Rows from block 5 of the image encoder of a small contrastive image-text model, named by matrix and row number. Rows with one number belong to one neuron. Each number is 128 + 32 x the weight over its row's rms, rounded and kept within 0 to 255. All counts start at 0. Numbers have three digits each. After the name is the row's rms in percent of the matrix's.
After each neuron's rows are labels from the 100 images, of 14976, where the neuron reaches its highest value: "colour at peak" is the nearest of a few named colours to the mean colour under the peak; "strongest on" is what is common among them. Only what is clearly more common there than usual is listed. The data: photos with spoken descriptions (Open Images, Localized Narratives). In brackets: how many of the 100.
# fc1: MLP up (encoder.blocks.5.mlp.fc1.weight, 960x160), inputs 0-79
# fc2: MLP down (encoder.blocks.5.mlp.fc2.weight, 160x960, transposed), outputs 0-79

fc1.5 084:137118130160064126170148169098084206083204136127090143129116128132109153111052170110099115167149138148185174138149144136134133089140122139159183084103097054173066148085098079111072153098097128085160173139114145137108103163114125125131118148
fc2.5 090:137148104134123133103105123136122173097096074142121106168118193144193178127136077114132105146109081179152090118116055121125119060142175086144080091141042142103115132116135152140129154123135182122165065097120141152181104121161164134223103095
colour at peak: purple (28)
strongest on: text has "flowers" (47); text has "color" (34); text has "pink" (28)

fc1.6 105:126119071122099140143133138101129106176139121129135143153118109131157132172082067142117130073171189075096096138112092177113129102153055140155096190156156134102138153119141117096109101081126145151131114137122120126105150192100123152162184165
fc2.6 103:175083137138127124093107088115172148130141123124124066098140125089076151096103126079130151078128124125099107144095152139141130171114107167135090109104119119131118129088119112124114127164130119140076134193069196148156099099107103172130192192
colour at peak: cyan (39)
strongest on: text has "sky" (89); text has "trees" (69); text has "clouds" (32)

fc1.48 090:164103070125131118139147131118140120148164018151147129103099126165137166120150145147163148056168076081130105158123197105135167129165142148174046092131078116075174130163121139125139089134115197129159107124113098156159134119144126100164144130
fc2.48 083:106065161203126102143110164143130094090167171104096124146122188091134109137152148098091111170086095125161125155167190122193150159192104157033069123130124169171159102129125172122140100128185130093098123065113121107129218135140193144060151113
colour at peak: brown (65)
strongest on: text has "table" (31)

fc1.706 088:132146117055116145172111158097183156133123125065121125164132151156144085178120124086076167130125150148146184127130107125140106099103122077126127183162169161078155097153121120136129113136077138164181073167098164126132106142157127054115146136
fc2.706 095:105067062102093147118057120149107113140108159152140143143137180093113223104176126162109105144074103113119135114108185131119115160119133095083062134102091120074135157106070128129134115077114165121156133066111169122098136098160144153153156111
colour at peak: black (72)
strongest on: text has "black" (28)

fc1.134 122:106118147142119147147173159102109150126121081106116168086104168142097124170137146104127153137165159167115186100143101100147098134134145083089088089118100102133180113117115140152151161108132133123127139137097166139130185130167125137101071125
fc2.134 108:166153164102090129119104119141120061090123164145110084105143123108129097052158111121117170149087083156157116143155123139141156148114159103116157188110142171145103200150119136159147080180144101120115099066132145096071098132124147111117152152
colour at peak: black (81)
strongest on: text has "trees" (75); text has "sky" (62); text has "plants" (30); text has "buildings" (30)

fc1.630 097:079116132108128136130151153153095145116149117108118084138113083141163095104153147170069189153092133139080120108111105199104037103155143186125128076118095111150079154131144078093195132137178136170144053178183139123086141094105136175130112122
fc2.630 098:123078123188129115140144111108092157150111123090129141084107116128145176115076180125132111099184191080140124097133112146135203091166099124128129171178134138140083122157135082163090109133102107135080095082092148182197158114120154199106156093
colour at peak: white (87)
strongest on: text has "trees" (74); text has "sky" (65); text has "buildings" (33); text has "plants" (29)

fc1.533 085:091073145088102121155114134138102074098109134129119118097157134151141111120180071139112074162159126089117101175093060094144108144101108069128099178212119169136103135111202147135124144132120112140168104129054100109128117111103125146112133104
fc2.533 091:132206130149118148083139118153161060150112099132138153097122111174083140127177145096128116100106177135195131134103141144146111168164110137144080138109109056073168053163156153153153130140087124082123177124070197137101098107117110100159133018
colour at peak: white (54)
strongest on: text has "trees" (55); text has "water" (36)

fc1.463 070:128155122047128144094088156111104147143175174097176200150128100126125077130163075163118150089138195068130149134093080140108138093185117114082099105187104112113072144096116141139177115146172141091176159144092049143146152111125105133142106096
fc2.463 077:066063184129079124125209173114107170163123104139162152146186089155145191155157130120171189147108177140133109095086181148115102171067209070172130095103101139109142102176143141141114112164158151137106102094165135099132079080136137115131081117
colour at peak: orange (29)
strongest on: text has "table" (45); text has "food" (38); text has "plate" (35)

fc1.324 100:068109145093081147167151219113136129148134093085156148151139179127116078128162105146151140108135104072104187112115145111127173124103132111155142083151083052078123130125199134132053162141079100124126177127103127142099137127139115095158140140
fc2.324 095:155185108130099150127143107135176144088153159136194136082148099116123169166116140150121139159145103172098099104107143163143117105116131105082201153129145148167159103151118175085180102197108165133086129131139148157119149144168154121158153084
colour at peak: black (52)
strongest on: text has "grass" (27)

fc1.91 087:163072173167083158066178119110202145142141114151168155169146123102152167165157139104176109142148097103129103128127107150126159115178160152158178105114111154170107158152105142084075171138116092161126116149159186121109224121083105122110170118
fc2.91 087:159119152171145104113172149150213148102082177162076129101167130147121119133094162130091159095152141154140105121150108162113149064134138131018103094127177126080166127159098148153137152077105130063154082088094140140151096196132135104157103093
colour at peak: pink (36)
strongest on: text has "wearing" (33); text has "man" (30)

fc1.302 090:150091109108102131068145120115136117161125071128123098111138109142138220165132091149120174142111135162148116091156197142161085077052086110137133112177138107100153179141131122092100166122162149120110142124129068175098111152115088175079167158
fc2.302 104:087105125139116075112132181091166106148126134159187077147063088137188127158121160075063077106131142104140156152110147124100161136103140091168109101149132118080108125057128116127181134169178071062151132104104159171136161131126114064171166147
colour at peak: grey (61)
strongest on: text has "people" (52)

fc1.9 078:113087167191173183092165076191127158145116110086093161091180064151120147105079102139067183128136157182104107105106131119151135059132117175100143127115140080084145153124131122142192112157161092128152086101111115100185149151097166066062070151
fc2.9 081:163145158185195139208076102104122127065169094080144154138135098143154121132177157174103079094108114126108109120108120142084094097130099148190141115121062162141117112148185200058139132114157172133160083156128094098111165114116171144156166140
colour at peak: orange (46)
strongest on: text has "food" (47); text has "plate" (34); text has "table" (31)

fc1.167 119:140108183090124141150119111110168117133141133149100117128122120063114095174165093140151142135146114112159154124107109143113206141134127141105128183142146181062100114059127092102070112174121153143136115172133162059158131159118148155135143142
fc2.167 120:127102159081137128102129109142122129111063139157123078164165213137089157126138141120166123156112160181119166103094104080121137079053147107100156143188106122106101105116135111117145125122126117107104144155124140180189145126108104111149118128
colour at peak: white (58); pink (34)
strongest on: text has "text" (46)

fc1.190 099:101137153130160112169157134131112124127212146038120156133089027144137085096063122134119089099091136125150100123134167127114136175137130120067118144134128142138109163100148109142122104083145139157127108137103133126100157162131181158144092139
fc2.190 102:103128091117130167112148121159159171145058169120087137188079168096078149126165143095131104108160164109163130125233105069122129210168163162084145135076111171148127173130162099082094156146075171177153133159160125151100142155145143168120188115
colour at peak: brown (79)
strongest on: text has "sitting" (69); text has "people" (61); text has "wall" (55); text has "table" (54)

fc1.535 077:148142100119089123136185135125144146136165131137131165125141097105147137153088094100054125060101102116130120207120065132097127098085104162115120110082064119095136119094169154162121117199141111139176119129027119110099097060159091107098068089
fc2.535 081:159106121169160160114117058162101130145134128132065168093141147139111175126127129183122115115128164141112088105162174095081099195146106125150130149128215091202171150175136113049123155139139165157105118135141118127176123120159130099106110199
colour at peak: brown (77)
strongest on: text has "trees" (63); text has "sky" (61); text has "grass" (37); text has "plants" (31)

fc1.128 122:135124167113087122144153110166080121097127054155139134133129151129124114152168113080111133063093092105145100147077143129108171134070137060145085163136078144140166074086104118106150143089138130150125142144160121141143167103152125167154101126
fc2.128 124:087108143138112125132143156161161095161121135152141139084115142141120102120122165167148139139083113139125099121091116135110116133149139096180118158107128114137107148131166105179147093136127084150165088134065024094171182132093186127210108132
colour at peak: black (36)
strongest on: text has "flowers" (36); text has "plants" (34)

fc1.596 114:106120119129107147121093121101147074164178108125108116083209163084138134160160100147109163093131121125116167107085147127141080102087117172128139154153111176145126153094125099134052114169087112121153155201145138100124162150083159150159174205
fc2.596 130:103123162105102101082122121075138108139110123183109131075110213176105164134181109127101087138099088150153153112106148121077064118091100174118177172143107128147138166174129140129120108085159163144126176144129165133162095115138148120152156145
colour at peak: white (62); pink (33)
strongest on: text has "text" (43)

fc1.613 103:146147146117157134061156132125180106091155145094127114120125167151178117104100175067130126129170141185131125148115092050094098152057150127067164076115115100144123143143143137130083100138103090169171129129045104154158144146094190100128131165
fc2.613 108:105103184120101118142120139102101141100077180164124200127094122117171156091186125098178106098146152098126101092087151160168104163212152212109179145165137143113144119151133077079197149084153138146182151146077152097065135060109098099125150087
colour at peak: black (62)
strongest on: text has "sitting" (62); text has "table" (54); text has "people" (51); text has "wall" (49)

fc1.145 100:114139053132102153122159174119175079170132153181080108123095079193129123168137089133167137109121153156121123107129137107098101080134111078087179120112180210114188157134139107098136128043162120140144161180151138141130118157085072079136154098
fc2.145 104:170120164141088135122096092134157120158145142069104106119140169085127110169136081169092079096102076152116122103144124103105155101109156180130182209137112100177155190155132135112101110118129131160092132086110068156125148114123161186129099161
colour at peak: pink (47)
strongest on: text has "text" (25)

fc1.583 094:126147060105158116144140095085176120098128107154145094125145091111099092114180160080150146143171136141130080134129124159141157111159105139156051081172136116156128170160166137096139090106180104153102095145091123115114155091109107118118104072
fc2.583 099:072135080203072107125154107173120177144078136139126133164110114144127102179169155145083105107115127122143080148113156100124035096110106149144122110168030140073117040104128168142110065163158118131123159205103123164098086136131151157144188105
colour at peak: grey (61)
strongest on: text has "water" (39)

fc1.366 104:181112181121172101088129143177141079177126088128213128060163082123086146136167120113107136123170054150090150112083066087088165152141118094040119076111126108105122072117155126098092127104082108156105074076084101150156102144116101125118095118
fc2.366 105:134095145138121129157134179121100149107091074096106129088112159116140102141122103195119104152137162132074111135157115137091162118161085117137136208099170133078143124120131115131127136120100125106146169161132060134152135159148120150157108130
colour at peak: brown (76)
strongest on: text has "trees" (77); text has "sky" (50); text has "grass" (29)

fc1.681 100:154086069195098134095162139111142147151159130133145084110194149113097094119096126125139138054164081132145134126101144131174069120127158130149119095160071123149117150064137115131099188136113181185129169168169174138132113134125088133152125125
fc2.681 098:103136139186112082125127103089133132116124143178072159064137101111063197134079124126172185118145091111106157151109119112090116132167203107091092117199089112146133210144128075130131117130188084167163113144135211158120154169115159087153158139
colour at peak: white (49); pink (39)
strongest on: text has "text" (36)