config.toml
model = "contrastive image-text model"
dataset = "photos with spoken descriptions (Open Images, Localized Narratives)"
train_examples = 50862
image_size = 64
crop_scale_min = 0.7
horizontal_flip = true
tokenizer = "char"
vocab_size = 53
loss = "sigmoid"
embed_dim = 256
encoder_arch = "vit"
encoder_norm = "rmsnorm"
encoder_norm_position = "pre"
encoder_activation = "quick_gelu"
encoder_mlp_ratio = 6
encoder_head_dim = 32
encoder_fused_qkv = false
encoder_bias = "all"
encoder_qk_norm = false
encoder_parallel_block = false
encoder_inner_norm = false
encoder_drop_path = 0.1
encoder_patch_size = [4, 4]
encoder_conv_stem = false
encoder_layers = 8
encoder_width = 160
encoder_positions = "learned"
encoder_pooling = "attention"
text_encoder_causal = false
text_encoder_width = 128
text_encoder_layers = 6
text_encoder_norm = "layernorm"
text_encoder_norm_position = "pre"
text_encoder_activation = "geglu"
text_encoder_mlp_ratio = 4
text_encoder_head_dim = 16
text_encoder_fused_qkv = false
text_encoder_bias = "none"
text_encoder_qk_norm = false
text_encoder_parallel_block = false
text_encoder_inner_norm = false
text_encoder_positions = "learned"
init = "torch_default"
residual_init = "none"
optimizer = "soap"
beta2 = 0.99
lr = 0.0038
beta1 = 0.95
shampoo_beta = 0.95
eps = 1e-08
precondition_frequency = 20
max_precond_dim = 1024
one_sided = false
adamw_lr_other_params = 0.00086
grad_clip = 3.0
steps = 6400
batch_size = 128
epochs = 16.1
lr_schedule = "cosine"
final_lr_fraction = 0
warmup_steps = 640
weight_decay = 0.06
adamw_weight_decay_other_params = 0
Rows from block 2 of the image encoder of a small contrastive image-text model, named by matrix and row number. Rows with one number belong to one neuron. Each number is 128 + 32 x the weight over its row's rms, rounded and kept within 0 to 255. All counts start at 0. Numbers have three digits each.
After each neuron's rows are labels from the 100 images, of 14976, where the neuron reaches its highest value: "patch colour" is the nearest of a few named colours to the mean colour under the peak. Only what is clearly more common there than usual is listed. The data: photos with spoken descriptions (Open Images, Localized Narratives).
# fc1: MLP up (encoder.blocks.2.mlp.fc1.weight, 960x160), inputs 0-53
# fc2: MLP down (encoder.blocks.2.mlp.fc2.weight, 160x960, transposed), outputs 0-53

fc1.188:108119088126085126174105120176145160120156064094160205109131141149177124150096075111142179164156148136085079151117025193111097125121100124166109157131107144148102
fc2.188:161106153100102093069170156159112156145099132118110136111216097060099165081156156142113147067149158092130151067120111178126054106129128131169108108116075096126102
patch colour: blue

fc1.305:168043108173120173199122086156089159136156159156067104121138148090108132153092111081116165167183147091084096176107136176128176136156147181087103131168129137123165
fc2.305:082117127130128114156112168111167129088122177116179172119126143108113134157145154123092160118140179105141094141144111114093124095153094127160119176157141112148131
patch colour: red; orange

fc1.573:110102145176136169102125166158155178144130081143155157098077125127070084124106185115127093138207175145166084083155122113147100112123171095123108103114179145117097
fc2.573:080183147135142123132159109109115147092117130129122104135044145079185146089142124084102106148091150144110126161145064138099099198143097146130127154150107187133110
patch colour: blue

fc1.467:113147150033141087161166114072126111123112085179119154130116161092134117124126092224133178103098127112164107176055157155171134162076122151130138111142122152112090
fc2.467:143139118155152119122127091121188165095105146135172109100108070117187144150111136113140070133157090134155131158107161158118164108137094091122143147045155101106146
patch colour: white; pink

fc1.668:097131129185110135143137080098126163123137098080129151135106148180114131078105149124106069149182071146164097109186052133166110109138110130074125121145117118081108
fc2.668:104131117143105144023076095152141108095088095134106108095128032111104160138178084099118082131157155144086121112148156108144078136127153073140122108128169137109121
patch colour: blue

fc1.703:180127173137146141137175136103191083147186115128134128140147164115129156064178137173116148071162111145125096175121049120128139113114168110108117136142181165108103
fc2.703:127122091082151139148113133089125163134124070094163077166118152142127147029148098156105151150117096167167214150163145140133035124158135106122125114124148081141046
patch colour: brown

fc1.650:138067121142128077171098147137122098122141157086108105172135126198122142077126081125108156145161064182171125142165174140143161131145069099134159087123128138137058
fc2.650:140189137103130136131162117087152198133115129134203115119124121090205106168114112145180162065081132092129093090107114154109144095167162190085128115122110130082117
patch colour: grey

fc1.81:151070097093125114128107135095079106133132133107196114090186131122090141062149161132156113165066153090184087105094102116070132113085115098091097116106114123125104
fc2.81:154077104146149106104099096098135146117164153080168119096145157156103126118145098134149114146158179094103126147164139141050156123135154104174086110149135124180161
patch colour: grey

fc1.740:125072166153137114117133138120117145180133158100117140101191153149099145156103165104096177108127154130100119130100126165199102073078082109103139175133103134102202
fc2.740:152164111121145145147131131099057114121095116137130123124129140157162108188095110150145106150137074114092082137120164104093114097145141165085121161119139091124136
patch colour: yellow

fc1.593:052115158150088146093124078131105165090146201142084137142175103131102085102073146186171129140116174086149127149115138146164104134107175118142144162105146125139173
fc2.593:146154136139086161132129129114134156214215123154140054084131084136201126139108137105100154124131089149184152114133138075175146176123157158167136113130148051151103
patch colour: white

fc1.126:143157153171186155107110131214102123103053159079109106154115159161115169158131123136099188117141169067098165129139153114120057156102135120133146150149130120113101
fc2.126:147115174098099127141150149122107179093149098170114151137127085132160123127100110067119136107163123146130085087156106123118189222174168102087129101145142138126155
patch colour: yellow

fc1.118:107096129158140152158051148176141122173189216140124129118133136151152141133089055058143093125115091145111119050142149106221143131133129122140116166144086161083129
fc2.118:173125185133173115106135122184100185132113070129149102102145135081133083089071060153166170190126132112110115146162095191194104138121136144141134102166160127152133
patch colour: grey

fc1.443:095081158112115159090144174149144178141107113112145153121146135155163138149149167137084129143189137099143097112064139139125140062049143114097131172080094102127101
fc2.443:113147142128144125053104135103089131141117128087106076130102102115109105093123090154116099202162180174070124127187113162145120091096094076128102098181132112152137
patch colour: blue

fc1.221:174070165151131132173124174130183119125149125126184103105121157157101168118119145087193043116125165106172117188143116103167127092092201146134167165135096121174119
fc2.221:079188105143149116132129137242127126186132166150156167150154109144130091169096113173084114079172196108133092136138106147111100090112139139144138083164185094181116
patch colour: grey

fc1.649:121093093182169075128157148114095156117110122145157211167134111137110164104110155139150072104092117174119073109148174133122054116112107123144133091109124184147144
fc2.649:174121137147147145210072125100153108171164225103101098127174155100137163101110141150128109139148083082178123161167161115137135089114147110125113118110106156115128
patch colour: brown

fc1.386:109139110146189122134131144180097109169118179184113077148172122193161115152163086098134171161102181194125166151208126121128060150153139104108110123157103190159089
fc2.386:114085111114140113078139112118153103144098144173112167151157084103119149107092144157100152117151103127124173208145134142108144095070084109122121202188115109159138
patch colour: brown

fc1.294:107088105114172120106174118136099139117114098134089132112112107101104100098111125143141185098133107076154087114160104198103095063091063126127126126124115095143127
fc2.294:110065111090112135143115098137179148163186146139211082143115118107129114073155118086074120135099129172097144196142088126148104176117126102124146136115129178170154
patch colour: white

fc1.163:154112128147103136089089177142162140176173147123137145054110063111144168138098138090167147163090127124165109072147168179068123144120108173132141178140154088183160
fc2.163:156076135135103100171160102110189146083178178110096149178089137140139142141141135126124081095099094163141091164156103169106135051096110087164193099126159152113145
patch colour: yellow; white

fc1.226:118165136060127087136116182156105068157186150087138082146114174133096107216157070117127105095069131121127114140126118135133110120115121164127173184073095152120108
fc2.226:099071120111101194140145104068099112102118120108088154136109123061105182142128138140118179119144106190178157120082130145131080148105074119169116141141126181113123
patch colour: white; pink

fc1.483:123105123091164184102145083134114060130072146129090104121165144136150164149102144094140153173156108144238124130103185122138096108157122168124088162092085123127088
fc2.483:102098095151072146101125097122141160157113100136123128138147114137185132121130124169044133122123090106129058088097150175109074110154202143187161117145119076108141
patch colour: blue

fc1.45:141110133133111169104116148152101086206137129127143129122117094169112176070160169112107153099101062052113142156081093130102100167103121184091152127150187125120096
fc2.45:184083102111104093167106098132102133070130130145088160135146060109151107169095120106129119104113150156136179141157194097154106077122105124062101081139113129123049
patch colour: yellow

fc1.364:092138153108098113106137113143141145110161086153118158095149129162077079088110159122138156062085136096125146111112149123064101123171069162100116133122083127114166
fc2.364:140122113107112139136165099171137104159122120069109122082140095126139152085151092131124203180096103198109117098141103102144221024113144126082178097118108108179125
patch colour: white

fc1.755:158111156147122139079075152127148167098101114163126108115120173104078167130128114091140168113120090116105171172169059149172119154119162095159082145116104100162161
fc2.755:115160188126148122102123150114079108172114123090188144101127206145126076094109105170107098169159163149147114083090091114186131119127183120110122142118099107196128
patch colour: red

fc1.502:155117173074115141104138197096129179151113117071149082126133096156083139137158125110152133131176117101090163133130098138071070130073134152103169133156114083125080
fc2.502:145137127092120083144159115166110153130116158158137140130149177131078125121139111091138121114110109099128156134139171170165166166093092106162137097152105134073177
patch colour: white

fc1.448:128112144135153143113148082131109091101132159104102129140138122166133157094124135108118114107101104065189128200126127182154159126067188164164109101109141117064062
fc2.448:099113150145097133135102082130110123120151133102116142143130167149128121175155124093125088109086171121116058167129171094141128136114195116103078162081109137156091
patch colour: red

fc1.232:127163127144115164144105106136096087098068172131124145100160170146153124132118134105156139145119076137123096095175178095077159075134109181197094086142099152140095
fc2.232:171143145123118108155117082095107117129124186095132121148063077118179126124154142159178109155198170099135079095144114147161135142123121168189164120111141078089107
patch colour: brown

fc1.220:108097155135196141138103116149104146202133096180112150111140123132147122165136111148113121171116146121102094150155198125116076123102132145125122135148187038146101
fc2.220:200128152148129123133161152065132111117146129171096103129048099172155104143131208073068170106178121163148149132139090146174144135069129103123137101157171142161210
patch colour: grey

fc1.137:105083151090099125167108109149140193094107124161106052084101115151162190086155134132131127180095094109127138202147116143128166137137086111188169148123050122189158
fc2.137:118063086133084193091154151152122129122113131104075094143118091054178176123159074123152116148147178115109145105182136207115093124109082095110139119148146125074103
patch colour: grey

fc1.25:164127148134152142111106144143084094088161092132172073138150130113117104148109055112112164114114107143181111150108147118092165169133131168132098170145187110096187
fc2.25:140164158119155078108159109054122060126100139162110093165095132126150148129133127098106098194124150137085149149140117124130148103114105158173117081085105077084121
patch colour: red

fc1.721:139107150106088152146163131151097093140167157127135126121128095178051097070107160176164127088141090076139080137121140138131122139169140086126125125124104108147117
fc2.721:138096119127123129139100123130140087150113078120095155190119172172159114122158163130157128162191081110164126134100084146162084110081147115094145090108092135098103
patch colour: brown

fc1.743:113145098150171113139105094110117159165090066138149129118128142102175154193105096111165185152201153147070111140154151088130154136189100164119076103135155115146172
fc2.743:108160136152167083102145166207128149118155151105121140186125111124139141052087174165139067069155166146126124130144080163114115084075110145138164166231117117113109
patch colour: red

fc1.651:100140081151109091147098138105099041120209102163180077107068136086134165154135144146140108065145134097122160134163154070165159070139153149146120121101109116118118
fc2.651:112122122148156166105132142124150098128131079165081092075157045190124123129154127122077114107168139124121126130156106079113090108167151061136079164123112169123165
patch colour: brown

fc1.619:119162117082217119127156098083161112086131152101140126107157157142165155148151142069113132103094130144127148150141072154084172106158093101114120128108146150158109
fc2.619:128132125130104107093132110054127113127107161139196107190105146171090118084156172103132117152167188100095150081150066134168130095092128095150192129173106053144162
patch colour: red

fc1.571:159156126118152090126129146077093132118134185120116111138110116148152120113132088131137155119133165133058128132120042132103115168120149100104169180115173095131127
fc2.571:087081186130226135138110153115070147117108094120121135138135118125162159155137129110088086056098095079112142095173102142155142124119107138123098157171128137135075
patch colour: red

fc1.73:121125137041195166126128141160098120162108149090087142155163147131108160098080081094129190113109052107176121112133151144124138103133143139077100136162136075067106
fc2.73:113124131132123114133106137165140123072129112125085116158078140126112154133106081148164227105150145149104138127146200153122094127131174073133085082130186155106103
patch colour: white

fc1.528:067118154135100126115182216086083172112103116155113160135164128154096142163122160147126184118143133069158093112100128162145122091123062146212106164123146061122101
fc2.528:132110133157146061105065150143184135116104092114101183166138065049088143067099143114129152144135107117082079101146101130157137129127101140138073149123130134113130
patch colour: blue

fc1.208:116104123130104103074111109127095136033132092118133140111149113143148097096143064081161138142098062119154146122139140023170121163133155115131062150097106116174172
fc2.208:137071123171109201092176130152117134180121099139177114159037130136154134108147152153154111144105155074132103187110152084119100152197109101099174094097196125068173
patch colour: grey